From a checkpoint of a small rotation predictor.
Model: 10.7M parameters, 24-pixel images, arch vit, norm layernorm, activation star_relu, moe top_k, num experts 64, patch size [2, 2], layers 12, width 192.
Data: trained on stained colorectal tissue patches (NCT-CRC-HE-100K), 22605 training examples, 95.7 epochs.
Rows from expert 29 of block 9, named by matrix and row number. Rows with one number belong to one neuron. Each number is 200 + 40 x the weight over its row's rms, rounded and kept within 0 to 999. All counts start at 0. After the name is the row's rms in percent of the matrix's.
# up: expert up (model.blocks.9.mlp.up, 64x48x192), inputs 0-95
# down: expert down (model.blocks.9.mlp.down, 64x192x48, transposed), outputs 0-95
up.11,124,278,232,193,169,225,162,153,257,128,200,223,172,202,167,155,190,175,204,165,201,196,212,192,273,260,206,239,180,160,180,230,143,158,176,213,275,204,175,288,225,155,188,247,179,172,229,233,144,166,235,195,259,209,227,200,192,280,240,227,164,212,133,175,257,199,132,163,263,212,133,138,224,191,267,225,125,188,189,237,204,147,218,126,123,201,181,205,222,154,189,183,232,182,232,204,246
down.11,136,196,304,132,240,192,212,170,207,162,192,185,194,188,237,192,260,145,238,249,139,193,105,272,208,197,201,216,194,240,233,306,126,293,218,193,183,171,206,230,143,186,182,213,183,257,235,180,190,260,225,208,250,206,174,190,188,169,209,183,195,119,161,155,211,210,239,183,229,211,213,115,228,192,234,232,198,179,200,194,193,164,182,298,205,226,141,197,334,144,211,223,107,158,150,207,227
up.12,085,151,142,225,215,163,255,245,98,249,189,243,180,227,205,189,218,229,192,178,189,179,152,196,244,175,210,248,241,106,222,199,204,190,160,241,189,196,168,236,144,215,258,267,190,188,147,180,204,226,202,198,164,143,198,228,200,261,133,255,195,135,212,221,125,178,271,206,162,234,166,183,221,203,234,127,198,283,247,140,170,126,248,286,231,194,268,237,181,229,207,144,187,235,214,185,135
down.12,098,138,242,212,205,196,174,216,183,199,199,106,145,195,224,181,127,162,219,284,193,180,256,164,206,237,220,224,177,221,230,111,209,201,124,228,169,262,238,212,185,191,212,148,162,178,179,194,222,221,241,155,173,183,247,241,143,189,183,276,192,186,267,182,160,199,234,198,147,203,186,240,212,260,176,168,142,155,207,214,259,180,239,209,247,118,203,182,218,207,177,151,161,235,192,242,198
up.13,107,152,255,281,254,225,232,165,238,150,205,179,225,224,235,172,194,189,212,178,189,155,133,224,180,220,208,196,159,162,167,212,246,207,182,178,264,208,206,163,264,203,219,168,241,246,153,184,204,96,200,214,230,231,283,156,235,145,268,241,134,230,155,212,214,226,175,208,201,234,278,205,186,257,159,159,209,194,228,232,194,234,226,144,202,272,234,239,205,191,252,184,179,200,154,196,118
down.13,114,280,228,226,187,245,166,304,172,207,172,204,235,188,197,230,222,192,243,201,233,204,119,269,164,252,193,303,213,263,195,169,205,205,161,162,162,139,227,225,164,228,169,153,265,182,179,276,231,100,187,220,171,210,160,214,207,231,236,224,73,192,149,210,194,166,191,93,208,235,190,235,231,170,166,223,137,193,216,285,232,229,256,223,204,156,261,130,253,215,235,230,215,200,166,183,236
up.14,076,246,267,187,159,275,204,205,173,154,210,277,172,144,173,210,185,259,175,117,215,163,148,139,229,183,240,174,207,145,168,205,159,202,212,204,172,152,206,258,246,253,224,241,224,206,301,154,197,217,231,134,213,228,149,254,194,189,206,240,146,212,238,207,174,121,127,240,221,200,271,154,168,199,120,227,189,309,155,252,199,223,207,317,188,261,230,188,255,257,143,223,170,99,254,262,201
down.14,084,173,197,151,155,236,262,234,208,190,139,185,206,169,156,173,162,196,184,234,212,168,182,169,220,194,196,227,242,253,199,221,171,154,233,187,168,160,210,244,167,297,149,235,135,275,238,153,190,261,157,159,143,221,137,170,185,239,131,189,225,223,215,200,196,196,221,84,178,163,231,219,255,234,144,237,151,229,242,197,116,251,215,232,166,216,208,125,235,223,138,229,161,240,210,139,166
up.15,094,201,132,233,170,231,198,241,188,173,211,225,166,202,218,172,236,205,194,150,228,217,216,266,163,123,254,129,186,246,216,179,168,241,205,202,238,264,201,150,207,273,213,223,125,202,161,206,186,270,188,222,128,177,214,171,289,157,233,104,157,181,252,178,237,166,164,251,148,238,165,237,200,181,203,163,204,215,53,211,231,222,220,143,163,177,218,267,179,226,276,185,235,185,211,199,149
down.15,114,210,157,219,138,217,159,194,216,198,218,171,217,230,275,224,187,203,214,177,206,150,196,232,181,228,210,208,205,159,189,273,240,258,264,209,300,196,165,257,219,131,153,208,205,150,206,207,217,154,157,262,264,242,270,209,217,199,180,263,253,183,191,280,184,225,177,293,139,190,97,219,164,197,226,237,181,238,146,222,170,182,210,227,179,153,244,150,153,170,193,261,237,277,180,169,131
up.16,096,199,297,207,145,175,208,212,242,96,196,175,194,220,234,218,224,216,271,221,193,226,157,164,220,290,156,223,228,252,218,198,214,179,163,131,266,167,203,216,154,232,196,157,216,162,175,197,232,179,177,280,194,205,144,223,217,201,190,149,153,210,208,210,153,191,275,235,145,107,210,216,196,214,154,211,212,154,186,207,276,220,297,205,147,204,297,252,125,222,230,216,224,198,194,205,186
down.16,111,156,242,204,206,195,188,217,134,181,224,207,212,187,141,205,239,162,121,222,212,172,240,198,216,235,293,180,190,155,191,163,144,296,100,187,248,239,186,185,140,181,127,214,223,215,214,161,223,158,251,274,204,229,306,220,156,232,195,146,113,159,149,177,179,240,219,209,195,134,181,220,237,231,152,174,188,204,270,213,259,239,163,155,213,228,231,218,139,220,193,152,224,194,175,221,168
up.17,118,230,192,169,189,135,162,244,166,179,180,260,204,278,200,239,210,197,240,237,182,221,269,181,228,157,183,234,209,224,196,239,95,149,242,153,211,196,174,210,206,248,138,232,195,212,189,181,176,230,205,130,159,178,163,204,212,141,214,243,193,242,196,250,213,246,260,209,222,170,195,241,205,209,210,234,186,155,164,210,153,252,190,219,208,185,176,211,195,237,209,210,222,187,304,217,227
down.17,122,225,189,147,241,197,236,204,249,214,174,105,108,162,201,118,188,250,140,158,235,190,257,133,200,208,203,147,156,201,221,171,166,225,201,178,228,157,189,262,230,221,187,204,218,200,208,260,263,139,165,178,232,225,245,291,142,233,238,202,272,242,131,242,199,290,165,263,191,144,172,276,205,144,221,199,238,231,233,251,238,196,186,125,226,253,249,207,208,158,203,181,168,202,182,243,190
up.18,087,159,191,264,151,202,260,254,230,168,194,172,206,157,144,197,107,188,252,249,207,189,230,231,147,182,193,212,223,257,178,202,129,90,156,193,192,184,156,203,199,192,241,166,218,174,241,174,185,215,221,190,213,224,219,169,280,265,176,189,252,195,218,210,183,204,210,293,214,190,165,225,158,256,190,183,161,253,244,195,216,189,174,189,285,245,256,133,160,208,222,191,197,186,215,229,233
down.18,094,199,156,177,225,202,189,237,207,244,182,186,201,209,182,236,199,197,218,174,122,168,147,132,216,309,148,191,201,169,220,213,107,183,222,199,215,175,250,241,194,199,152,269,247,217,201,150,218,245,172,243,141,156,314,226,190,233,244,188,166,149,266,205,237,214,205,197,199,222,238,136,192,184,168,267,290,182,211,238,224,166,195,279,224,231,150,192,107,197,220,195,247,185,217,195,177
up.19,071,209,211,140,232,216,237,194,195,169,179,169,223,163,255,199,208,224,276,228,264,218,217,180,225,193,219,186,82,188,138,191,135,201,168,134,194,138,190,197,144,205,192,197,252,146,222,152,227,154,166,199,273,209,266,215,209,197,274,222,219,214,225,214,135,193,141,149,230,235,149,251,252,157,218,230,221,221,276,215,197,162,150,180,157,226,238,207,219,143,170,190,102,177,183,242,176
down.19,073,166,181,279,147,125,209,224,188,209,170,198,276,198,184,196,177,212,202,219,257,200,149,197,221,184,226,195,276,221,171,219,238,256,179,121,177,250,190,286,288,146,242,228,143,192,154,209,224,256,84,203,186,219,144,212,161,165,195,170,155,206,260,260,223,111,202,205,177,171,209,207,225,248,219,166,146,268,221,194,194,231,218,138,230,184,296,181,226,242,220,234,233,164,211,211,249
up.20,129,236,168,206,150,147,219,238,185,220,186,217,201,243,171,109,278,208,158,239,166,237,171,155,211,155,261,136,235,190,220,258,190,172,154,116,205,213,159,260,195,208,146,183,192,190,116,227,200,214,167,285,205,221,182,263,191,156,216,136,255,164,215,185,184,252,168,164,197,214,139,196,205,213,231,223,200,187,185,234,236,139,133,179,258,141,138,240,212,163,140,165,167,233,182,141,226
down.20,102,233,248,136,189,243,174,176,172,206,220,201,225,227,374,249,190,183,264,229,204,167,183,154,144,209,281,234,225,254,198,172,258,190,213,182,253,151,168,201,231,204,212,162,210,160,197,150,92,210,186,168,285,187,210,260,242,188,259,211,137,173,242,201,182,217,190,263,189,212,216,139,243,258,273,200,176,185,186,144,220,170,198,150,175,219,218,250,208,166,189,233,157,224,169,167,259
up.21,084,201,277,194,97,157,180,156,233,184,243,210,152,253,186,207,202,226,197,212,253,129,91,117,278,203,177,157,229,206,231,207,210,221,209,236,237,219,188,157,211,207,161,252,230,218,260,210,205,196,198,214,268,258,151,212,258,130,179,214,148,207,100,173,170,201,201,168,198,187,165,191,150,131,212,166,256,175,136,196,193,259,255,242,214,210,202,172,158,154,178,186,201,206,152,191,113
down.21,104,225,285,196,170,245,162,180,181,264,163,194,152,179,189,187,128,219,226,208,227,194,219,215,121,196,210,326,212,175,173,198,177,207,172,142,237,180,205,153,155,184,235,144,168,205,217,275,228,235,177,147,196,227,237,197,172,275,291,205,183,243,189,187,169,197,183,187,245,128,205,231,196,206,169,257,221,124,171,259,195,262,226,253,190,189,124,137,213,219,246,268,136,177,230,202,207
up.22,085,171,184,257,263,222,236,148,201,246,236,203,213,157,230,177,194,227,206,150,257,147,231,188,183,182,255,146,134,125,240,232,290,175,210,202,159,190,232,145,141,166,200,202,195,201,250,230,195,197,278,169,264,226,228,213,212,177,225,201,228,200,211,169,222,195,95,236,206,260,205,226,198,258,146,164,199,176,124,178,218,162,192,201,206,203,250,202,135,152,94,279,183,205,187,220,195
down.22,091,249,234,188,179,205,189,174,208,204,159,181,139,277,176,146,149,242,231,183,153,252,271,125,188,96,139,186,226,186,225,200,203,185,239,251,186,210,146,147,248,214,203,277,193,132,176,223,244,210,184,182,188,232,225,207,189,105,226,179,179,143,207,250,217,239,220,193,169,220,179,192,184,216,161,264,146,210,176,244,223,103,218,230,136,243,126,182,227,259,190,245,205,262,115,166,193
up.23,095,222,250,200,229,220,234,184,194,245,150,175,195,221,236,216,253,187,150,263,209,253,253,248,216,180,42,265,105,152,225,211,276,225,248,222,215,223,203,230,230,149,264,136,262,207,234,242,227,193,192,168,237,221,215,274,159,201,180,238,167,186,231,196,180,174,168,187,243,203,107,176,225,241,172,219,222,171,248,130,190,202,169,173,166,206,207,150,175,250,214,223,229,228,204,182,225
down.23,085,192,177,184,224,181,216,145,153,185,125,198,139,221,113,186,231,170,180,229,202,198,164,232,201,218,115,223,214,182,176,159,256,218,157,203,185,229,215,168,162,227,177,218,123,214,245,154,239,131,233,219,167,174,97,193,282,319,197,180,170,231,245,271,221,199,207,229,230,219,217,201,160,174,227,194,165,128,176,141,220,181,166,195,214,205,235,246,215,111,239,232,252,188,239,230,144
up.24,085,280,194,246,217,178,222,239,158,190,145,212,173,186,222,195,218,213,182,270,261,238,223,237,242,211,98,192,120,237,194,237,204,160,257,264,226,220,235,206,181,187,148,205,247,204,211,219,208,212,151,191,256,161,201,232,215,219,253,267,147,253,244,213,194,168,212,130,209,181,182,170,242,224,196,203,172,232,188,205,220,166,154,194,251,261,172,239,163,192,189,113,188,111,160,237,198
down.24,110,202,185,247,230,166,166,302,232,267,205,188,211,179,184,185,244,217,240,152,202,147,268,211,274,138,219,190,253,133,234,213,194,104,179,183,218,175,246,198,223,172,271,220,234,238,178,150,200,170,266,225,106,309,135,165,227,223,187,216,178,237,212,164,257,104,209,149,161,209,234,113,153,150,200,114,257,211,225,219,252,189,129,171,244,198,222,183,164,206,218,226,215,220,202,194,121
up.25,147,209,184,217,158,173,163,209,198,303,200,245,156,77,210,200,227,180,203,183,235,180,217,186,135,188,250,198,199,182,119,192,368,161,162,185,156,205,246,243,208,205,185,163,143,188,142,244,229,204,229,310,170,112,220,181,197,258,183,208,164,128,201,192,206,193,156,191,209,255,185,175,202,183,274,248,178,161,248,246,142,194,213,176,180,146,185,169,220,158,256,177,217,227,139,206,204
down.25,126,275,179,194,207,203,152,181,156,241,205,164,220,162,241,163,188,238,155,218,173,242,239,272,218,180,259,213,180,174,196,208,261,166,155,208,215,208,129,203,187,185,178,246,218,192,200,214,296,211,158,191,173,238,201,240,226,250,256,203,181,204,199,259,178,223,186,171,202,170,194,263,181,199,211,157,166,200,176,183,227,184,231,185,200,209,119,218,99,197,167,239,157,265,193,204,263
up.26,104,193,175,139,230,233,227,234,253,208,189,163,259,242,190,107,152,188,196,216,193,215,165,224,253,192,219,137,286,255,169,172,288,173,191,221,206,209,198,127,183,239,227,223,204,222,210,221,159,161,123,206,91,232,175,179,162,209,169,200,149,219,217,186,103,166,188,151,186,206,210,244,208,243,175,158,167,219,235,134,253,198,214,220,224,149,204,174,211,224,255,285,225,213,221,177,160
down.26,106,177,164,162,135,170,213,208,177,168,161,250,134,250,158,159,243,191,194,183,176,147,111,197,214,166,166,175,234,162,211,166,216,207,203,244,290,206,232,188,156,152,193,233,194,120,134,237,154,187,262,228,140,118,246,146,155,166,164,169,214,184,242,165,222,249,138,202,209,254,201,145,180,163,190,220,241,209,211,153,221,234,197,251,166,220,202,251,147,68,216,119,178,148,243,202,245
up.27,058,134,201,285,240,217,197,129,197,143,241,145,166,249,230,173,158,210,259,167,188,247,177,191,206,155,220,206,207,272,139,224,119,163,236,248,256,77,252,164,186,276,246,186,179,193,213,169,262,262,111,159,202,201,226,213,202,217,179,205,241,190,247,258,180,251,170,221,249,227,242,223,245,189,225,205,233,256,187,208,214,234,174,207,251,216,209,145,258,245,254,191,237,197,184,237,165
down.27,076,219,170,289,184,193,216,194,235,166,197,159,324,152,201,230,160,203,175,217,231,141,132,256,190,150,157,199,232,164,163,192,223,191,199,212,226,240,174,166,278,268,206,194,226,199,150,177,193,208,195,263,184,243,152,257,172,231,158,189,123,149,236,230,264,234,205,242,215,189,197,174,228,218,176,234,90,187,185,230,214,164,237,198,216,208,165,166,164,202,227,128,165,260,167,227,185
up.28,076,224,182,224,224,214,144,187,185,226,245,269,219,212,227,133,223,246,168,235,187,164,147,174,165,229,244,175,195,214,144,206,141,152,173,180,217,134,234,180,256,215,193,157,262,233,229,223,271,184,266,163,252,282,137,242,134,234,189,142,154,193,163,185,156,156,229,259,134,183,192,205,173,153,212,180,260,243,208,182,230,213,239,234,232,170,204,173,101,204,233,80,184,195,303,231,196
down.28,074,187,174,230,191,189,191,162,171,196,182,199,196,207,228,201,144,201,172,221,167,116,234,86,250,208,125,225,278,205,189,214,242,213,226,172,239,211,196,188,244,149,164,122,129,186,199,193,223,224,130,240,170,219,180,193,201,274,160,255,183,199,235,152,267,168,229,275,195,115,230,135,209,182,174,198,226,206,119,271,202,192,263,234,241,196,182,192,146,191,249,230,200,230,199,219,205
up.29,111,167,204,137,146,193,110,188,235,174,193,169,194,204,212,204,132,204,219,187,239,222,177,168,165,235,289,214,173,219,190,166,215,180,196,299,194,288,161,163,227,162,179,227,136,184,196,195,183,173,246,181,212,158,294,187,201,244,240,207,148,208,217,255,233,297,265,251,205,274,175,220,188,238,139,141,184,148,165,173,200,232,177,207,136,191,177,217,249,167,233,142,150,194,239,187,229
down.29,118,209,178,173,239,205,255,161,202,164,155,217,177,205,213,201,290,270,231,187,164,128,124,176,213,161,176,166,88,194,207,217,221,188,199,109,230,218,229,200,168,238,128,152,181,200,154,195,178,171,193,194,224,196,171,161,232,169,190,277,170,109,161,171,236,243,124,203,192,139,265,247,181,196,209,141,277,199,234,167,210,224,151,239,272,256,222,141,184,160,137,203,169,202,86,190,154
up.30,098,172,198,176,204,251,208,151,118,205,195,242,225,257,135,173,218,218,205,145,206,220,201,170,146,240,147,257,122,186,270,235,181,241,197,231,245,205,106,235,185,167,172,249,210,198,246,197,208,197,238,183,232,164,196,218,243,205,248,195,226,205,182,187,228,220,136,215,219,246,224,181,195,205,210,168,165,247,212,237,162,188,175,187,262,224,177,180,313,262,101,142,113,264,242,218,104
down.30,103,187,186,218,232,145,166,182,96,166,177,121,158,199,177,184,231,204,189,181,210,256,233,188,194,205,249,247,199,113,236,182,219,211,220,217,215,226,139,210,212,183,226,166,227,246,227,230,136,175,217,222,227,116,182,216,165,144,189,188,220,221,201,180,208,167,151,152,152,167,223,177,216,140,171,257,182,132,159,187,271,151,283,169,227,195,202,91,192,119,186,224,170,237,139,111,192
up.31,133,192,265,230,179,178,158,199,155,250,247,231,238,235,189,195,181,250,196,183,207,213,191,156,218,173,200,182,232,177,279,224,216,245,191,185,145,197,188,191,164,215,181,152,183,133,147,160,222,291,220,195,150,166,171,207,203,139,194,148,182,188,263,206,180,248,159,234,217,186,227,249,165,217,218,271,176,103,155,205,197,185,173,235,240,181,260,140,173,208,246,284,245,244,195,160,273
down.31,119,244,197,181,184,178,179,212,143,191,170,196,162,242,215,173,269,214,201,178,254,124,226,158,179,234,195,158,170,204,272,184,174,156,186,217,202,162,183,230,261,247,220,210,63,208,193,139,232,227,229,247,197,167,185,197,153,198,172,181,200,150,196,276,238,221,235,212,225,156,196,231,129,153,159,197,195,264,154,172,197,194,71,162,234,222,159,212,161,206,286,182,222,164,185,198,257
up.32,086,248,139,227,224,201,188,175,177,192,201,141,129,147,189,220,124,240,228,257,201,189,205,241,236,216,181,204,214,186,229,202,144,132,265,224,199,204,188,244,205,223,190,226,212,229,235,229,196,141,100,236,239,170,264,208,181,208,181,249,292,263,225,180,204,188,170,178,228,153,150,223,150,199,204,193,157,169,198,178,136,194,254,162,219,208,115,140,194,248,161,213,241,251,304,260,181
down.32,100,139,193,225,131,202,179,189,207,267,181,214,111,209,171,214,186,211,317,219,229,208,246,105,178,173,239,224,135,200,139,162,216,223,232,241,229,201,177,175,218,177,242,193,193,217,205,172,123,205,183,197,139,206,210,217,188,181,282,167,248,207,252,198,269,160,171,261,205,257,246,165,246,161,146,193,224,250,250,215,188,205,209,190,176,111,188,193,141,139,177,239,158,202,149,142,228
up.33,106,228,229,143,96,128,171,182,180,124,210,145,189,108,219,247,125,200,181,144,152,219,234,173,198,265,170,227,179,164,148,164,229,199,161,153,218,212,250,209,209,210,241,251,157,192,216,266,161,242,247,111,229,246,93,168,136,254,184,229,129,211,232,197,230,168,200,167,193,213,229,156,143,170,152,225,236,216,192,183,188,206,201,253,246,206,189,222,236,145,201,175,197,189,175,221,162
down.33,085,146,181,208,192,233,249,194,241,165,173,163,224,211,171,131,245,209,183,203,176,253,221,195,210,292,236,176,286,188,174,129,271,224,248,196,173,192,149,221,226,248,197,229,271,220,187,130,78,148,171,201,182,205,198,219,89,224,270,204,212,237,213,214,221,147,190,217,161,250,195,143,195,141,226,166,222,197,191,98,210,212,249,140,161,211,132,204,184,248,154,196,155,236,138,174,177
up.34,087,214,203,187,170,210,244,215,137,179,214,146,219,199,191,223,157,222,154,212,158,194,228,202,206,211,217,206,150,180,169,192,215,206,198,265,209,247,270,165,144,234,286,127,224,249,200,247,174,293,178,164,193,221,164,163,277,228,160,212,175,235,143,204,197,169,208,195,184,205,173,217,200,296,179,222,175,199,159,211,139,177,227,176,250,255,158,250,160,175,220,172,175,182,239,181,239
down.34,076,147,292,223,207,228,223,209,236,161,196,224,195,223,177,222,268,175,204,200,201,133,286,99,274,214,209,249,280,263,150,189,258,162,166,161,153,241,227,200,238,149,157,149,216,200,142,192,189,204,196,152,218,216,221,207,208,192,162,204,185,261,128,247,181,230,183,178,226,209,208,131,179,223,165,278,210,214,167,186,164,247,198,167,236,230,260,216,157,167,214,254,284,198,225,139,228
up.35,131,239,137,206,175,223,206,249,195,190,205,226,178,208,111,205,238,236,242,183,185,172,229,241,135,217,161,208,184,152,190,177,191,172,202,196,204,274,189,226,245,186,257,230,190,211,159,235,192,270,238,238,80,176,197,200,185,178,215,149,250,190,236,119,257,193,172,132,171,158,133,178,168,178,176,275,203,185,170,152,168,255,265,257,177,159,188,211,327,238,135,250,203,230,225,143,210
down.35,092,187,213,225,190,236,204,254,248,224,201,153,214,224,253,266,205,207,217,229,208,225,219,242,152,207,136,207,105,244,203,170,195,234,233,181,191,216,178,180,187,139,200,217,124,195,189,228,455,198,187,214,206,142,217,109,211,199,167,152,223,178,189,205,191,229,248,182,213,216,158,163,204,216,178,187,240,198,158,33,207,200,209,270,198,250,246,233,217,204,213,204,176,210,187,161,157
up.36,102,116,218,210,194,152,196,183,165,284,185,179,211,187,286,192,231,164,221,219,202,242,242,210,202,146,142,228,149,208,128,236,197,212,235,230,262,229,219,217,218,213,158,287,169,227,250,175,194,170,281,195,210,150,289,211,163,185,244,170,183,167,252,276,212,168,141,195,171,200,219,177,212,186,175,176,240,216,193,178,145,225,193,165,181,228,216,195,196,179,225,183,162,182,235,173,158
down.36,109,285,206,139,270,158,213,216,265,156,209,300,146,253,257,188,201,211,176,187,180,172,218,198,222,136,251,240,169,220,180,192,215,138,229,200,203,170,184,196,156,143,220,222,176,255,233,235,214,209,232,191,194,205,219,215,188,187,247,289,190,194,220,153,264,208,218,162,218,215,223,154,241,180,142,200,182,220,257,269,195,164,187,219,173,198,187,182,216,224,197,135,252,178,140,99,250
up.37,129,194,178,216,209,194,220,159,239,258,165,90,185,213,158,260,129,168,243,236,200,248,253,273,178,206,174,160,105,245,252,187,267,213,178,212,225,193,200,189,167,166,189,174,204,164,185,153,312,171,141,191,137,118,241,207,248,226,215,191,216,186,200,172,183,245,227,169,215,189,133,236,178,174,218,252,228,183,205,214,225,197,291,308,223,162,196,171,201,145,207,214,176,185,201,177,125
down.37,110,227,223,244,193,245,238,174,170,245,165,238,259,208,236,190,101,231,202,202,158,256,202,157,158,215,241,244,68,208,193,211,207,183,252,207,257,245,172,166,165,181,162,201,166,208,176,237,137,162,177,217,227,180,178,179,286,249,209,129,167,233,230,201,253,193,232,144,195,177,143,207,214,188,197,229,282,229,135,268,182,123,170,170,180,270,185,170,231,174,222,158,158,158,149,183,223
up.38,103,201,274,204,132,196,217,236,285,175,202,89,190,214,181,199,209,215,299,185,234,286,238,180,193,157,182,210,182,119,209,217,179,241,182,234,195,224,138,197,190,148,180,196,225,187,163,241,257,153,199,194,227,190,258,193,225,176,257,129,213,261,179,178,244,208,216,170,257,218,213,182,219,174,240,175,215,208,253,182,152,187,189,263,191,215,222,183,213,281,140,161,181,180,217,181,170
down.38,099,194,235,196,226,151,135,225,198,235,284,256,170,205,177,152,179,162,164,175,226,179,231,214,157,285,222,243,208,185,180,210,241,193,165,194,209,241,172,241,190,174,164,222,211,123,226,219,237,201,218,184,186,241,200,221,195,171,151,217,179,174,178,195,253,91,295,187,180,151,192,155,170,221,178,137,142,244,169,177,180,229,215,97,224,227,222,77,193,149,228,162,168,229,185,235,222
up.39,108,191,185,208,108,220,206,168,195,114,179,200,134,226,210,220,177,203,182,256,208,202,224,158,279,126,205,153,224,138,147,196,223,150,202,272,203,182,290,176,204,228,90,254,200,222,197,263,258,190,227,196,246,202,203,166,176,238,169,278,223,260,189,211,213,239,257,191,194,215,149,162,179,258,228,220,176,173,147,184,204,250,246,262,239,152,210,184,243,129,170,173,209,182,131,215,230
down.39,114,278,245,211,205,227,185,190,211,234,202,177,193,197,210,161,194,119,179,231,208,222,190,171,175,179,223,149,128,270,246,299,131,237,290,175,259,215,267,270,235,176,182,165,290,247,152,218,181,246,208,157,233,160,131,190,279,198,266,190,219,160,152,222,254,290,202,200,217,209,230,152,203,195,200,252,184,178,161,266,232,204,180,154,198,217,159,215,164,119,216,146,202,247,242,190,202
up.40,083,205,228,270,150,183,192,201,272,181,166,188,245,136,176,190,217,215,207,199,202,130,258,216,218,199,196,278,250,199,243,182,267,173,184,170,107,225,255,288,125,179,226,139,198,213,140,218,275,210,193,139,308,211,209,183,150,208,221,143,163,221,176,148,146,201,271,183,200,175,150,171,175,151,218,191,224,240,237,252,201,226,199,273,192,192,75,131,167,180,182,135,228,222,159,166,188
down.40,087,164,234,122,242,248,228,168,153,213,206,137,216,189,249,195,179,176,219,181,201,207,178,267,262,182,172,185,241,208,116,222,183,194,183,135,181,226,212,188,243,247,224,242,187,160,182,188,210,198,230,132,166,200,160,146,203,222,194,174,152,196,255,143,244,255,211,220,188,223,167,143,187,185,220,201,189,209,197,202,157,328,184,169,133,191,171,153,161,179,216,163,155,259,159,258,143
up.41,090,228,235,136,228,203,239,179,197,199,205,141,210,203,217,193,202,194,166,211,201,273,152,154,222,139,140,211,258,127,216,148,185,185,250,180,154,169,215,177,158,233,174,219,224,183,225,165,240,96,158,218,188,182,222,164,174,208,239,178,214,226,153,212,155,143,133,224,194,212,274,280,203,167,218,227,231,208,249,230,260,278,147,212,183,156,210,225,162,155,188,234,179,204,123,182,142
down.41,092,210,125,277,231,142,229,253,206,195,140,214,266,174,135,199,226,185,223,273,189,133,239,192,169,158,177,264,182,124,153,157,171,241,206,232,219,206,310,213,218,138,143,173,231,224,237,219,142,244,251,256,168,175,155,219,176,164,238,202,152,184,256,138,194,207,220,194,182,157,197,173,163,142,147,208,192,203,203,215,194,146,251,201,163,203,140,214,120,150,208,197,132,180,245,138,242
up.42,070,165,228,125,178,239,213,207,205,266,199,279,221,167,208,150,236,246,251,210,152,216,211,196,185,190,157,136,132,270,256,207,233,219,183,212,148,234,207,232,160,250,216,249,173,137,183,113,209,210,170,185,279,257,212,222,164,204,134,176,304,248,281,241,171,158,192,232,213,189,165,223,261,188,149,211,204,296,165,168,110,201,146,186,178,200,156,241,161,255,170,243,181,219,170,152,178
down.42,081,212,215,245,179,253,127,171,182,211,190,168,232,160,205,211,168,214,178,190,161,160,124,160,155,264,139,157,231,285,167,163,229,251,215,192,228,199,190,257,188,246,178,64,142,175,203,191,188,245,150,235,148,163,216,187,302,179,202,156,156,256,228,163,233,181,200,164,234,203,216,161,207,130,223,189,167,257,151,241,182,196,172,226,160,134,195,256,215,242,310,218,204,221,198,150,229
up.43,118,288,181,232,197,226,228,214,227,146,202,183,173,225,173,183,183,229,191,159,206,253,207,186,235,195,258,231,196,254,183,217,121,193,177,150,124,263,155,267,214,150,205,269,190,197,143,311,248,209,209,235,178,151,234,213,227,147,218,164,164,166,262,127,228,191,242,116,204,142,117,238,210,233,206,208,235,160,157,119,211,196,214,196,160,167,214,206,291,196,141,223,193,205,178,173,249
down.43,079,202,259,226,174,238,202,221,226,216,201,180,179,228,227,171,186,236,244,202,161,257,187,222,193,160,156,190,170,212,216,137,200,248,222,198,208,194,241,185,228,272,211,166,163,182,203,150,427,213,185,231,199,227,185,207,213,194,186,154,176,205,194,184,277,210,211,174,205,161,163,195,154,176,223,162,219,195,147,41,168,246,184,142,215,160,242,132,268,189,154,202,229,193,212,184,215
up.44,100,263,180,220,267,202,239,174,190,152,200,160,227,227,129,246,230,207,180,200,201,167,229,176,176,256,259,156,127,194,172,194,200,188,182,234,256,213,157,212,241,126,201,161,240,201,114,313,153,144,200,256,102,237,296,170,260,132,234,146,187,203,228,163,206,260,198,175,202,239,169,174,179,216,161,277,286,128,173,216,268,124,164,188,196,148,156,247,248,128,219,215,244,171,249,187,243
down.44,088,210,152,184,268,214,153,210,189,149,210,243,261,182,250,264,199,282,240,227,154,204,146,125,189,217,262,238,200,228,204,287,225,206,266,168,200,182,165,195,207,174,155,245,174,191,220,175,322,191,230,168,216,239,226,237,320,199,91,187,162,275,169,237,127,210,152,238,210,185,113,214,203,171,181,205,141,190,213,201,188,267,99,221,205,209,168,179,239,178,282,228,194,140,188,181,209
up.45,100,160,265,221,204,277,180,195,205,241,199,233,252,182,257,186,243,145,263,190,189,253,229,283,157,171,252,195,113,195,152,196,213,250,234,280,196,170,179,202,208,163,245,156,225,209,233,132,237,219,215,191,183,217,225,250,183,237,298,113,266,242,237,236,214,157,224,223,172,182,237,170,175,245,171,143,235,155,238,191,154,173,209,183,213,174,185,204,167,281,209,219,163,194,196,204,200
down.45,104,189,171,240,215,208,234,201,282,227,114,215,234,160,200,300,155,199,240,234,153,202,195,206,221,189,224,226,138,175,185,217,203,187,273,163,254,208,231,165,227,246,170,175,241,211,152,213,198,209,240,210,223,247,205,142,227,193,200,214,205,212,195,181,244,218,182,118,190,245,240,177,212,95,220,207,173,117,240,325,223,152,250,256,132,155,239,158,185,306,157,128,212,203,170,187,222
up.46,101,211,84,192,223,246,178,219,253,242,201,143,156,180,182,150,217,178,150,191,201,232,208,207,182,193,207,286,147,164,177,226,159,166,181,279,208,267,222,279,189,218,185,161,162,214,109,234,251,261,210,197,239,193,162,206,272,228,165,219,229,152,196,161,197,256,239,169,206,198,141,198,217,159,154,265,231,190,257,236,230,244,207,182,196,269,155,236,193,156,134,214,208,221,97,218,220
down.46,108,216,167,256,191,223,160,184,209,174,203,306,164,166,247,167,197,104,172,225,243,210,174,219,298,247,225,182,239,202,197,208,175,244,187,159,208,175,232,281,175,223,255,146,305,157,175,179,194,238,272,155,171,211,199,139,197,156,176,157,193,197,225,178,195,217,216,240,243,261,297,123,214,194,246,199,172,271,170,206,271,121,217,142,254,189,224,238,188,210,273,178,194,199,182,246,197